Weights of a small image classifier: 16400 steps.
Rows from block 3 of a small image classifier, named by matrix and row number. Rows with one number within an expert belong to one neuron, the router's apart. Each number is 200 + 40 x the weight over its row's rms, rounded and kept within 0 to 999. All counts start at 0. After the name is the row's rms in percent of the matrix's.
Before each expert's rows are labels from the 100 images, of 14848, where the router gives the expert most weight on average: "top examples" is what is common among them. Only what is clearly more common there than usual is listed. The data: capsule endoscopy frames (Kvasir-Capsule).
# router: router (model.blocks.3.mlp.router.weight, 4x512), inputs 309-411
# up: expert up (model.blocks.3.mlp.up, 4x512x512), inputs 309-411
# down: expert down (model.blocks.3.mlp.down, 4x512x512, transposed), outputs 309-411

# expert 2
top examples: finding: reduced mucosal view
router.2,089,164,146,206,265,225,164,159,235,178,237,204,244,244,84,162,187,293,305,149,190,220,234,265,185,319,166,213,223,193,168,226,173,185,231,118,216,247,187,234,300,148,190,100,219,247,259,223,207,170,196,220,175,253,176,187,255,231,126,255,221,224,138,219,180,256,164,197,247,196,200,194,234,191,182,245,174,109,183,257,233,243,260,196,223,203,183,225,182,230,205,277,128,237,120,253,156,187,222,224,211,133,195,161
up.0,082,225,182,199,233,229,242,167,187,130,171,206,195,204,167,212,208,202,191,228,224,131,175,149,210,134,142,260,201,161,131,174,248,235,171,252,186,178,209,203,240,252,196,266,257,207,272,204,266,168,213,241,175,160,261,240,264,255,174,220,206,151,205,162,229,201,226,182,211,195,236,157,139,247,159,155,248,209,215,200,232,195,220,236,158,97,258,173,211,217,229,188,185,102,169,167,157,210,212,204,212,140,152,216
down.0,079,302,274,273,216,182,185,222,184,175,159,213,218,176,226,218,269,126,197,172,204,124,277,171,241,165,166,226,224,99,247,207,141,220,197,194,180,115,208,228,241,242,215,235,173,217,174,134,144,191,163,241,117,200,274,128,187,237,197,140,201,154,301,192,241,175,161,179,164,181,182,164,264,273,198,216,264,197,184,151,218,189,207,213,167,134,206,205,162,210,212,177,241,189,192,161,209,238,166,186,156,185,164,156
up.1,090,209,191,282,203,158,222,187,220,252,185,256,169,232,175,182,231,186,204,244,227,137,252,217,147,102,195,205,325,234,181,139,150,200,177,254,154,207,249,162,209,228,233,203,178,215,194,185,238,152,156,163,203,178,311,217,212,223,174,196,143,236,199,185,151,210,246,175,119,198,153,199,203,249,168,172,196,258,230,179,176,198,277,292,176,244,246,202,173,277,224,204,162,142,228,167,170,206,281,214,195,141,169,203
down.1,129,248,235,149,192,246,255,221,205,193,168,227,294,228,209,248,217,174,161,198,295,152,150,151,215,207,233,147,222,182,186,199,166,282,155,120,219,113,165,169,232,215,190,254,219,252,205,226,216,241,163,232,140,227,195,156,165,266,251,206,163,229,212,128,187,197,221,89,169,187,186,192,150,193,222,216,174,252,210,209,101,182,207,233,192,162,215,246,228,203,248,213,175,212,163,152,179,199,143,202,164,132,146,203
up.2,094,252,220,230,224,168,282,280,215,184,152,186,245,231,181,279,202,175,184,191,134,66,167,197,182,167,222,218,200,134,162,225,184,259,198,182,196,157,179,204,196,288,240,222,199,248,190,81,212,188,166,186,248,74,149,220,210,233,243,169,215,187,292,200,231,184,174,187,222,248,168,204,239,230,268,205,191,202,136,215,151,228,159,204,223,203,247,203,264,252,268,177,177,191,160,202,211,160,183,214,202,171,201,234
down.2,113,249,270,217,195,187,199,148,132,301,172,228,236,162,205,155,269,156,224,243,193,177,254,176,208,123,267,212,278,220,218,170,202,201,231,216,151,156,172,237,207,229,273,216,188,207,231,169,119,195,197,259,166,195,200,155,246,203,116,157,159,179,257,226,217,187,198,204,112,170,157,183,252,235,239,216,199,206,250,123,192,188,189,238,156,185,177,217,180,221,194,206,200,217,199,212,317,236,188,197,223,238,119,179
up.3,090,226,184,206,187,175,145,171,216,207,204,140,224,193,298,233,177,157,122,236,230,250,194,147,174,205,219,119,233,267,194,206,236,237,171,207,190,201,189,219,134,169,211,184,141,143,220,183,245,233,196,149,241,229,227,254,100,182,136,238,218,221,243,202,170,212,213,167,212,197,216,175,202,176,137,167,213,240,195,205,184,89,123,187,225,251,244,234,168,182,211,193,218,219,299,158,229,273,142,254,207,201,125,236
down.3,071,216,155,162,170,138,176,224,207,185,169,135,208,217,153,177,205,246,184,203,227,207,184,301,163,212,179,134,222,186,273,188,221,178,166,225,250,221,239,265,168,94,186,173,205,149,204,212,205,243,157,215,195,276,265,228,267,231,341,218,238,312,172,215,175,183,223,165,167,168,186,210,106,152,213,209,221,237,278,122,130,194,194,170,241,194,176,185,122,221,200,172,205,223,208,215,133,198,221,213,155,178,237,203
up.4,098,171,191,183,96,185,222,175,200,248,274,130,203,247,243,180,160,221,200,168,168,171,294,210,202,229,215,253,258,238,190,238,223,197,276,220,190,187,227,145,214,186,277,181,225,249,162,130,258,154,147,142,270,178,184,253,231,233,184,222,195,126,153,169,174,206,171,188,173,250,152,165,266,161,187,214,178,253,237,166,195,262,190,205,177,190,238,98,183,194,274,253,229,204,264,197,235,201,323,218,207,172,182,213
down.4,095,136,264,193,195,254,246,204,189,196,249,259,157,146,191,214,166,192,213,123,218,163,143,135,254,223,158,224,160,254,163,197,149,276,234,100,159,180,171,150,214,173,188,251,182,296,249,257,210,175,204,123,280,140,112,208,125,224,151,168,194,149,171,170,178,232,162,230,244,226,208,301,258,246,160,230,231,234,219,232,262,210,265,232,194,225,157,211,272,162,204,225,212,144,230,188,204,138,238,170,205,205,180,166
up.5,107,164,272,228,233,209,169,159,176,293,147,255,219,229,129,195,206,180,204,149,227,192,147,175,170,181,227,130,161,161,190,225,211,195,141,191,160,203,205,171,281,190,173,281,230,213,243,197,225,272,276,160,179,180,76,199,258,190,194,220,203,197,199,177,257,210,152,113,227,225,189,226,221,205,246,247,217,167,136,236,157,248,233,214,182,202,138,262,276,262,191,46,141,146,212,197,275,152,209,165,168,202,194,238
down.5,087,117,195,118,148,272,220,303,198,170,192,259,150,269,201,196,196,175,181,236,181,195,160,277,146,197,190,169,148,227,223,183,231,222,216,196,216,188,238,217,164,197,264,216,225,204,262,207,187,205,234,145,227,180,168,208,170,128,277,242,191,186,157,240,240,192,173,220,135,227,143,183,190,222,244,145,210,198,208,208,213,248,140,184,166,239,129,220,257,172,199,174,181,179,252,182,198,179,232,222,174,223,238,179
up.6,096,230,206,246,245,174,226,188,238,241,157,211,214,188,230,230,174,203,190,190,220,226,224,179,246,219,234,212,190,200,185,215,113,284,267,235,190,177,148,180,173,207,138,208,80,255,207,199,182,186,208,183,181,170,266,164,189,207,127,159,201,144,270,160,195,219,180,150,219,156,221,200,261,214,238,146,229,200,147,276,189,160,280,250,211,214,274,259,172,189,183,199,192,141,161,183,223,246,230,252,192,161,91,265
down.6,080,192,232,251,167,150,155,201,194,180,120,149,128,133,168,185,243,149,227,233,151,218,208,222,227,194,193,201,143,166,254,189,141,161,218,222,233,215,237,208,158,138,182,227,154,120,162,234,184,191,232,183,203,208,236,248,181,159,168,190,217,212,224,236,203,164,180,229,197,184,259,251,206,136,201,199,223,193,222,215,232,188,231,157,166,172,200,195,123,210,231,174,181,169,264,210,285,151,210,204,192,191,221,201
up.7,104,118,224,237,192,233,182,185,189,218,270,234,195,158,184,164,169,189,231,155,216,214,198,191,226,180,240,163,167,161,154,172,86,157,264,193,149,221,163,129,140,203,203,210,228,206,206,223,163,165,276,196,181,203,265,242,210,141,175,190,236,205,143,201,216,214,136,266,152,277,155,174,180,250,182,190,240,234,217,173,252,272,316,309,183,200,177,215,217,265,131,159,164,122,203,143,255,173,212,243,272,220,240,185
down.7,088,207,184,234,163,130,204,205,155,219,228,238,185,286,237,223,237,207,201,227,102,204,182,214,170,207,187,160,130,229,164,179,213,179,209,262,191,222,237,215,179,223,256,152,200,174,212,157,203,218,207,244,178,153,146,158,257,149,211,207,195,179,247,282,232,199,273,220,224,192,244,99,204,182,222,188,179,170,195,137,181,208,188,204,207,195,208,195,201,273,197,187,220,172,223,211,267,256,236,126,204,170,233,169
up.8,099,218,209,201,188,206,251,207,260,194,202,236,230,217,221,170,204,143,165,260,178,202,184,207,201,182,195,284,201,231,179,185,183,219,170,215,151,144,191,215,189,175,145,190,223,231,177,189,289,178,188,199,243,175,288,200,217,178,151,195,199,233,169,192,167,193,201,242,219,191,130,201,194,208,274,159,180,235,216,172,137,225,249,219,179,159,210,220,221,228,223,221,172,206,195,146,210,253,265,208,206,161,229,222
down.8,104,254,207,197,164,135,210,258,188,129,145,210,225,180,255,229,262,199,221,256,170,244,225,198,210,206,178,147,287,201,297,183,148,210,199,223,231,198,257,216,206,157,259,201,117,179,212,149,163,266,180,214,212,189,252,158,164,186,224,134,126,211,295,238,265,150,190,217,77,149,235,191,187,239,145,191,235,195,208,118,200,118,110,204,188,218,179,172,173,150,127,181,277,200,244,247,224,231,188,189,145,189,242,128
up.9,096,166,192,80,210,165,206,230,243,269,166,239,171,213,208,215,95,200,165,147,173,239,227,201,198,222,246,196,217,151,204,208,236,188,217,300,187,232,208,234,166,190,241,212,203,179,187,167,234,201,170,133,238,182,238,167,205,210,231,127,189,177,229,206,186,195,321,156,243,191,240,221,170,146,242,153,213,196,211,234,163,205,140,222,197,178,246,146,165,154,247,221,257,224,222,117,212,202,272,244,265,213,163,282
down.9,082,292,192,267,255,176,236,224,206,185,140,229,177,207,118,247,254,199,240,230,196,201,249,257,152,127,196,169,269,152,267,171,185,173,92,254,192,193,264,230,171,184,202,175,219,183,172,174,229,206,176,253,229,164,282,174,230,288,246,179,197,207,230,201,224,233,205,150,166,149,241,221,131,213,195,215,222,232,210,176,141,178,161,188,178,172,213,193,163,201,201,143,235,187,183,230,109,207,211,189,138,169,226,239

# expert 1
top examples: finding: ileocecal valve
router.1,093,189,166,202,239,167,211,205,209,142,221,200,171,244,115,217,144,223,223,192,273,223,205,280,213,243,179,180,167,230,270,196,242,178,142,206,235,213,278,220,139,204,128,194,234,195,190,232,237,186,186,201,256,201,178,233,122,209,221,200,240,214,217,245,133,215,198,92,255,166,236,203,197,238,228,219,172,256,245,163,187,188,148,164,294,249,231,196,203,239,196,179,206,205,171,303,165,213,153,198,148,220,152,223
up.0,095,217,283,141,191,192,248,210,180,243,186,273,210,175,173,163,212,158,206,187,224,210,164,159,210,234,252,250,224,207,221,215,195,166,157,146,203,186,262,160,181,230,208,328,227,247,186,180,260,138,210,166,228,141,188,177,152,174,154,143,220,210,280,233,188,174,245,247,177,178,220,294,206,216,261,221,160,250,195,116,143,202,201,179,149,168,186,168,172,214,194,161,273,166,235,203,221,127,217,169,238,230,235,141
down.0,078,164,166,160,199,213,163,185,203,205,261,116,203,196,187,159,137,249,215,183,148,220,156,219,311,244,236,218,192,188,184,235,197,208,225,179,209,265,169,233,214,205,248,219,155,166,231,213,202,244,169,223,143,219,152,178,245,205,146,232,184,223,189,161,276,184,191,251,242,211,198,212,225,139,174,169,193,168,192,252,232,208,258,197,187,191,246,170,169,150,183,195,174,219,262,208,168,258,206,222,278,238,145,243
up.1,097,237,176,246,201,243,189,126,235,178,247,176,182,195,147,155,214,201,214,186,137,200,123,159,234,226,271,223,151,248,132,223,150,227,171,187,194,250,204,131,223,215,185,192,219,204,212,224,183,221,227,211,207,207,204,224,265,248,128,238,224,249,220,177,227,172,241,204,236,197,223,203,187,180,167,211,206,253,208,171,129,272,264,238,246,178,182,253,193,205,172,141,173,160,222,221,183,208,215,167,233,166,241,183
down.1,100,141,206,96,196,243,177,288,253,184,175,175,274,208,207,204,123,213,175,200,209,228,171,195,199,218,183,116,206,150,233,211,156,243,202,168,213,156,162,225,265,146,142,229,191,262,182,219,160,278,260,195,195,250,132,164,143,283,210,253,143,207,160,103,191,149,190,181,193,167,184,239,152,185,239,201,201,156,169,303,221,166,164,200,165,209,212,241,196,173,177,219,189,306,194,196,175,195,148,227,222,203,135,195
up.2,098,169,192,213,125,199,218,195,223,234,211,160,249,243,185,283,233,201,226,157,160,234,200,156,163,210,279,223,246,229,163,213,260,219,233,201,152,187,170,131,186,273,243,179,245,256,190,156,129,199,222,117,229,189,233,299,186,247,256,262,224,211,146,193,184,209,251,252,151,236,196,232,208,171,235,169,205,214,131,229,207,244,263,227,170,244,226,177,193,243,230,184,216,202,201,215,167,143,220,179,253,150,167,117
down.2,090,278,224,247,185,159,189,202,212,194,164,226,206,178,177,216,234,189,286,168,221,193,262,229,173,172,210,255,249,124,214,252,220,192,194,207,207,186,150,231,213,129,216,151,186,257,165,243,207,175,140,218,146,237,323,159,238,256,165,209,251,178,167,190,151,296,263,183,201,220,196,229,257,177,218,200,223,195,237,222,213,190,204,201,97,129,154,230,120,237,229,266,169,218,174,234,179,156,211,124,170,147,178,213
up.3,092,146,261,247,192,134,232,229,222,152,229,203,211,168,235,258,160,184,222,225,178,154,234,193,204,217,209,196,197,173,183,269,177,220,257,159,156,133,154,205,161,239,198,191,106,182,172,137,155,207,234,287,209,142,137,201,212,218,142,178,211,159,274,230,164,222,157,236,123,214,184,210,209,206,219,156,235,231,161,195,235,193,216,209,193,220,223,220,203,209,226,280,218,205,191,230,223,254,178,247,179,221,169,243
down.3,081,203,164,168,193,236,146,145,222,235,223,154,162,216,154,186,196,182,167,188,167,235,178,136,177,130,130,183,206,221,191,178,214,133,169,234,249,287,218,259,274,181,168,225,205,154,238,225,228,188,240,241,99,215,170,210,264,241,213,200,149,226,170,191,209,151,224,216,227,139,221,236,102,128,173,204,186,165,275,191,117,229,233,265,192,181,226,130,164,172,113,101,181,218,211,166,189,194,194,167,244,250,245,240
up.4,105,190,182,218,140,163,234,204,146,187,217,162,175,172,213,264,170,193,179,183,160,135,169,208,130,212,292,133,216,266,193,263,154,275,200,128,203,206,240,196,284,197,193,164,214,328,188,164,256,191,217,128,197,187,170,218,146,175,212,169,208,165,191,183,190,231,162,156,216,260,140,157,237,263,224,134,170,242,169,204,167,252,232,241,204,255,135,178,261,206,185,146,280,180,256,221,177,205,204,162,189,235,210,216
down.4,107,141,159,104,218,149,190,241,230,198,210,166,156,245,152,145,169,210,176,219,181,202,273,261,172,212,168,265,165,145,187,195,282,128,247,267,268,182,211,220,228,156,247,175,217,156,184,177,161,168,160,182,264,221,195,264,285,246,297,242,198,163,137,175,235,184,244,218,229,219,140,260,227,123,232,244,161,134,159,243,243,219,246,141,177,178,188,205,185,185,152,213,183,188,190,151,169,142,292,254,191,209,225,269
up.5,102,175,257,244,162,223,210,277,181,228,193,260,206,252,244,195,203,210,179,189,183,184,188,220,128,202,208,178,133,159,172,215,255,200,221,164,203,193,152,206,244,183,220,215,226,209,224,199,233,236,209,142,159,164,163,192,177,140,239,197,180,216,238,213,157,180,219,183,183,267,216,151,221,212,251,181,179,158,215,146,158,193,153,212,162,228,160,241,302,268,257,152,151,218,278,178,253,115,229,193,223,159,180,215
down.5,098,246,266,235,214,165,242,261,224,149,180,189,177,175,156,226,250,240,196,242,234,183,168,179,152,190,252,193,202,145,238,200,162,232,230,237,236,122,235,208,242,164,212,202,129,216,143,144,125,253,150,168,203,221,229,212,217,281,245,136,169,198,267,195,241,155,266,155,135,158,223,245,174,180,157,164,190,199,255,214,149,174,225,236,199,224,230,236,178,208,289,173,212,173,215,253,213,170,206,191,221,175,174,223
up.6,094,262,181,271,84,179,157,170,186,158,260,155,166,175,221,173,248,223,201,222,133,184,241,176,142,141,169,218,257,168,131,268,186,200,210,224,212,171,166,135,249,194,254,207,153,270,199,182,173,207,157,242,174,144,264,260,237,175,117,217,191,154,169,198,179,218,220,189,173,231,158,201,205,275,177,194,242,271,202,141,259,155,245,222,178,219,215,136,193,234,229,294,195,188,199,183,195,162,268,155,195,164,215,212
down.6,112,259,245,190,216,255,140,194,174,222,193,143,231,169,170,200,224,173,262,236,210,167,224,151,262,134,209,242,230,210,200,154,209,251,229,146,233,158,182,268,232,172,190,214,250,188,203,205,134,239,218,198,216,231,186,190,196,267,128,144,175,175,227,225,184,216,179,227,113,111,200,222,241,212,237,239,193,278,232,159,141,167,207,224,211,161,217,182,107,159,279,202,211,227,219,272,215,201,187,226,222,239,140,199
up.7,099,289,200,267,153,191,207,118,196,260,237,224,166,190,180,205,231,194,193,152,145,175,149,131,146,206,209,243,186,254,191,299,230,170,216,255,223,214,213,153,189,240,283,248,201,232,168,171,188,211,196,200,183,104,136,236,200,227,188,160,214,141,244,205,146,203,247,178,232,199,226,230,170,180,169,244,202,282,213,229,189,166,209,219,181,134,202,102,197,247,192,204,238,211,254,171,291,149,246,97,211,192,220,223
down.7,108,219,221,225,192,212,143,227,209,210,146,155,168,167,168,246,210,120,245,228,255,203,251,177,253,121,131,198,232,195,222,171,173,189,187,128,199,197,210,282,195,186,151,178,251,221,172,246,133,208,258,265,198,232,168,201,141,208,179,162,229,209,185,174,162,217,180,194,183,175,193,254,168,199,204,165,196,242,242,232,200,179,175,206,150,159,188,250,155,148,193,196,161,219,193,204,132,171,153,144,197,256,167,208
up.8,102,161,175,175,146,173,189,215,233,190,171,164,185,246,191,189,241,186,195,223,149,151,152,227,124,226,279,186,146,242,200,190,214,266,209,187,229,149,223,243,273,146,193,178,246,200,176,156,200,252,276,142,227,186,176,236,214,172,297,268,164,185,185,182,267,169,238,197,256,194,160,131,221,187,216,239,165,165,203,240,168,255,159,212,220,241,204,241,219,233,269,163,137,198,237,233,163,148,260,90,213,117,224,97
down.8,103,144,170,218,185,177,144,207,228,184,168,188,178,215,123,240,162,154,178,166,116,208,173,204,234,146,162,176,193,141,219,217,162,152,248,251,197,269,229,260,214,186,211,208,158,199,202,176,120,211,235,277,164,235,211,208,242,190,247,248,215,225,203,141,229,176,224,197,196,199,228,182,238,151,241,192,270,168,176,233,242,180,264,189,147,207,227,159,190,202,141,145,205,184,223,166,240,223,212,230,133,170,188,210
up.9,109,256,195,253,234,205,259,178,136,194,255,223,191,185,169,184,189,243,212,157,236,192,194,143,137,115,128,239,328,261,95,181,250,188,212,234,128,192,198,181,212,252,282,211,201,228,226,167,239,143,141,230,246,47,238,209,237,264,253,155,181,217,195,186,160,222,221,195,186,225,216,244,177,215,147,179,212,216,253,159,175,196,208,227,214,217,142,219,263,220,268,242,244,203,138,182,147,165,212,206,231,143,211,225
down.9,100,222,242,198,214,144,257,244,196,165,220,231,237,180,178,193,257,269,254,184,211,224,226,279,183,294,259,178,241,168,258,258,208,164,214,237,232,101,195,152,185,102,175,185,99,220,240,164,195,221,131,216,232,233,199,107,204,245,237,119,161,223,209,201,175,164,200,155,170,194,178,202,210,179,215,173,157,152,217,126,163,191,185,193,248,224,225,243,172,211,177,205,266,243,209,267,270,219,208,252,195,173,221,212

# expert 0
top examples: finding: ileocecal valve
router.0,087,206,201,167,269,164,196,184,297,216,118,187,151,180,243,233,173,211,208,216,197,243,209,158,181,188,241,211,227,132,227,190,197,186,174,261,250,204,186,263,216,179,210,175,163,215,159,208,165,224,167,203,155,232,204,161,214,186,229,177,161,188,210,187,250,166,296,229,203,144,252,172,163,165,234,226,225,118,133,279,205,159,160,205,133,190,246,175,115,93,184,160,206,268,186,189,195,261,154,206,187,238,169,186
up.0,103,189,212,280,194,165,198,228,200,225,218,228,166,177,221,194,188,189,235,279,205,157,211,203,156,258,236,259,133,190,195,163,235,193,240,138,227,180,297,149,219,212,132,227,173,173,153,161,192,219,272,142,256,157,159,266,207,180,148,186,203,174,218,261,142,171,180,183,200,195,210,239,240,234,184,181,185,244,210,194,153,186,201,202,193,208,173,195,172,259,219,201,176,192,212,291,182,65,286,181,229,205,253,209
down.0,095,192,200,243,187,222,159,210,223,132,151,230,178,231,121,203,229,182,173,197,177,255,223,256,110,216,173,217,175,183,240,252,259,182,245,242,218,198,264,233,214,150,187,170,170,211,242,246,185,195,170,202,195,279,249,193,191,148,230,215,221,241,228,267,144,171,165,195,248,285,145,203,227,169,217,252,211,160,218,245,253,183,253,171,220,199,132,232,191,221,220,219,141,205,156,156,164,120,229,142,166,172,254,220
up.1,102,195,235,173,179,178,180,216,198,175,199,187,159,175,245,254,245,213,216,201,181,207,261,203,119,224,239,221,226,223,225,253,260,156,111,192,228,196,205,189,232,182,221,159,204,211,217,225,124,177,196,227,172,228,218,237,181,195,158,185,210,222,211,271,141,265,207,184,191,233,148,303,229,190,227,145,171,154,237,192,113,218,210,195,180,196,126,242,243,260,170,239,164,177,207,186,201,174,186,159,169,158,248,180
down.1,090,189,161,121,212,145,189,211,121,199,187,179,150,210,215,134,197,284,233,251,243,238,255,273,215,211,134,196,223,182,264,233,184,183,210,219,269,195,264,211,254,147,179,175,109,193,196,201,162,192,175,186,185,233,214,206,237,192,284,130,126,185,208,132,208,215,159,241,182,166,191,260,224,167,169,189,166,128,235,225,198,175,180,172,243,282,221,133,171,157,204,257,222,229,226,230,231,169,281,249,174,191,272,184
up.2,100,205,202,240,198,165,208,222,176,149,264,288,253,209,200,170,209,249,193,203,232,202,242,246,173,265,137,195,212,264,196,192,239,211,257,188,200,221,161,127,173,205,252,178,295,202,172,211,247,209,183,157,242,154,184,178,177,272,270,213,219,221,161,234,114,238,202,209,272,310,196,229,173,179,187,245,165,221,254,185,158,187,169,200,214,141,148,226,213,229,221,234,200,268,206,136,166,79,218,152,221,112,276,202
down.2,093,252,189,232,199,190,180,192,249,252,165,194,204,250,174,209,231,180,218,176,190,120,223,251,151,164,177,281,193,164,262,277,184,213,186,202,237,203,211,280,183,176,232,222,220,161,148,142,148,245,177,207,179,202,209,166,175,171,229,184,194,267,231,204,164,214,230,177,237,222,244,220,236,153,272,203,195,173,200,290,177,135,197,134,179,184,225,121,144,124,261,181,198,256,223,187,225,179,159,159,184,159,229,184
up.3,106,258,208,219,221,237,316,168,212,186,204,265,137,135,140,168,256,205,224,220,220,181,178,159,124,203,160,245,206,184,181,212,192,173,185,247,188,161,272,167,261,192,217,252,198,177,232,173,222,213,160,173,209,166,217,235,151,170,222,147,170,181,152,280,156,156,221,205,141,193,176,229,184,302,162,254,240,199,211,206,252,219,254,188,174,115,219,187,210,177,226,201,190,185,164,142,194,151,216,127,215,275,243,156
down.3,121,258,194,188,162,248,163,243,242,231,257,187,221,211,153,198,165,136,219,239,199,163,209,167,253,154,149,237,159,135,180,199,244,238,273,124,227,177,246,236,230,154,168,181,224,176,236,185,193,227,252,197,212,166,247,212,196,184,194,217,150,135,180,184,169,145,176,252,209,192,165,173,216,196,224,221,185,199,259,234,226,162,205,205,156,177,243,137,116,131,229,198,148,212,200,197,162,219,205,170,242,211,209,243
up.4,100,194,237,216,183,206,207,239,180,155,270,139,142,169,166,183,201,189,144,239,195,184,164,137,240,178,130,209,181,141,101,201,149,221,261,230,161,159,210,113,234,205,135,208,226,145,190,195,187,219,222,212,202,165,190,217,197,168,220,140,172,198,189,145,175,200,166,195,210,233,125,255,189,272,201,219,204,263,215,213,254,189,219,196,219,164,144,245,245,212,190,261,146,162,169,206,172,136,260,234,208,235,258,251
down.4,135,199,206,180,208,261,194,186,176,197,105,203,122,137,203,201,221,106,132,211,211,211,225,177,181,114,221,228,234,168,208,138,231,205,112,220,176,216,196,226,198,258,199,232,228,189,209,224,247,169,227,175,216,188,197,229,202,177,201,192,257,237,177,157,254,247,154,162,145,202,155,195,217,238,251,161,232,187,197,237,212,208,180,275,155,151,151,270,234,226,168,153,168,134,196,130,233,191,220,227,160,221,201,239
up.5,105,207,160,215,195,209,146,188,174,161,233,172,246,171,228,210,200,213,195,182,283,174,280,215,236,263,173,207,192,226,169,216,162,206,221,162,189,204,160,141,186,209,207,193,243,197,143,212,192,212,224,166,309,187,177,158,128,207,147,219,260,199,211,234,164,237,183,198,262,232,195,220,217,229,255,205,187,257,231,151,183,184,158,207,256,220,225,222,220,200,245,245,189,162,219,121,136,166,229,186,220,119,166,231
down.5,112,245,146,219,206,132,176,176,254,225,205,212,128,215,108,121,200,189,188,132,198,192,239,239,191,216,186,307,159,118,193,230,203,146,165,281,223,230,239,199,141,194,220,186,177,162,165,217,259,139,123,203,229,222,263,221,226,205,223,213,254,259,179,201,168,203,218,224,256,250,158,219,214,140,226,197,217,224,216,252,238,209,289,134,158,122,229,177,186,213,195,229,146,156,207,150,239,161,251,245,172,182,177,290
up.6,102,220,194,247,209,175,214,192,190,223,201,148,252,283,172,151,200,244,227,186,212,188,256,228,173,284,217,249,185,286,204,244,244,234,232,132,200,151,181,125,214,219,182,168,276,295,246,193,208,221,229,152,277,195,174,231,202,291,155,265,231,165,170,221,186,203,191,149,235,257,185,220,274,212,236,161,164,230,208,213,189,193,178,182,246,125,214,197,167,280,169,173,181,221,164,235,151,117,232,138,249,203,202,194
down.6,114,234,219,198,211,253,246,237,187,181,153,226,183,251,193,237,273,173,189,227,209,235,187,227,86,180,216,202,255,211,256,156,234,219,128,247,149,200,274,237,155,182,169,177,153,202,298,209,243,216,185,156,189,249,277,185,155,179,251,184,210,222,211,218,200,243,193,198,147,159,249,230,192,214,218,199,212,212,211,198,185,181,149,206,209,184,181,233,220,247,148,166,219,179,183,202,162,228,232,199,162,179,243,233
up.7,101,219,202,191,159,254,210,171,182,196,248,174,225,195,225,205,202,175,169,220,213,183,205,220,216,166,217,125,194,210,198,200,246,252,195,216,174,157,198,224,234,210,193,226,204,204,255,185,201,202,219,200,89,232,213,160,169,128,249,204,102,177,110,144,237,146,181,147,177,197,157,152,230,243,231,240,206,220,236,130,240,225,228,166,199,209,203,207,190,139,153,151,259,234,228,238,194,250,186,200,198,193,204,163
down.7,095,123,212,170,203,169,190,204,188,134,178,252,179,183,168,194,183,216,196,192,190,212,158,202,245,223,185,145,181,171,215,278,187,146,201,277,178,252,222,147,184,196,198,203,168,147,224,203,260,179,264,229,215,165,210,204,268,164,215,184,176,251,271,198,159,197,226,161,254,168,247,222,147,162,155,118,177,193,207,196,197,214,205,213,187,217,206,159,228,215,108,268,205,103,213,206,227,189,238,198,150,157,229,201
up.8,101,227,196,262,175,173,194,252,228,160,217,233,200,226,172,215,183,172,130,226,176,191,111,206,151,245,152,209,104,202,128,230,238,191,208,193,235,234,233,132,161,179,223,231,244,178,206,225,227,232,226,207,238,111,170,198,208,183,251,205,215,249,223,237,190,173,201,230,225,237,201,266,161,155,210,171,161,191,212,181,116,185,158,136,204,172,135,226,249,205,198,213,169,208,156,180,229,102,220,191,190,193,291,196
down.8,094,284,225,267,225,185,161,207,101,243,151,214,158,186,190,137,251,181,249,195,198,124,268,196,170,153,195,239,287,217,237,254,180,167,205,172,194,227,217,246,249,200,241,179,188,231,173,176,169,208,147,196,194,154,206,190,225,156,157,82,253,196,230,229,197,297,179,168,164,197,216,281,252,243,199,216,200,236,248,138,166,204,190,193,227,236,129,191,182,235,241,217,194,237,163,203,266,194,248,182,215,215,276,236
up.9,107,251,215,162,162,216,170,184,155,180,241,155,141,135,263,234,207,149,131,265,191,216,253,196,161,129,240,197,268,189,206,282,244,157,190,232,207,204,245,156,216,223,177,202,106,186,186,193,221,260,160,168,215,208,212,171,185,178,234,98,150,211,180,173,208,209,210,211,188,216,185,192,172,201,203,131,219,238,193,143,147,181,150,242,179,166,152,152,214,167,152,242,287,217,191,163,193,190,231,159,171,253,341,220
down.9,110,247,189,208,234,237,216,143,240,205,177,208,202,220,153,206,231,165,226,178,200,223,209,271,222,196,204,240,125,175,244,260,212,190,174,259,235,224,245,252,149,228,170,179,225,154,142,139,222,189,200,227,167,236,240,180,192,171,228,211,254,278,214,212,165,143,201,146,250,226,197,106,157,156,297,185,239,214,257,239,135,216,239,220,193,190,252,125,188,217,173,134,161,175,190,169,249,182,171,193,166,159,263,154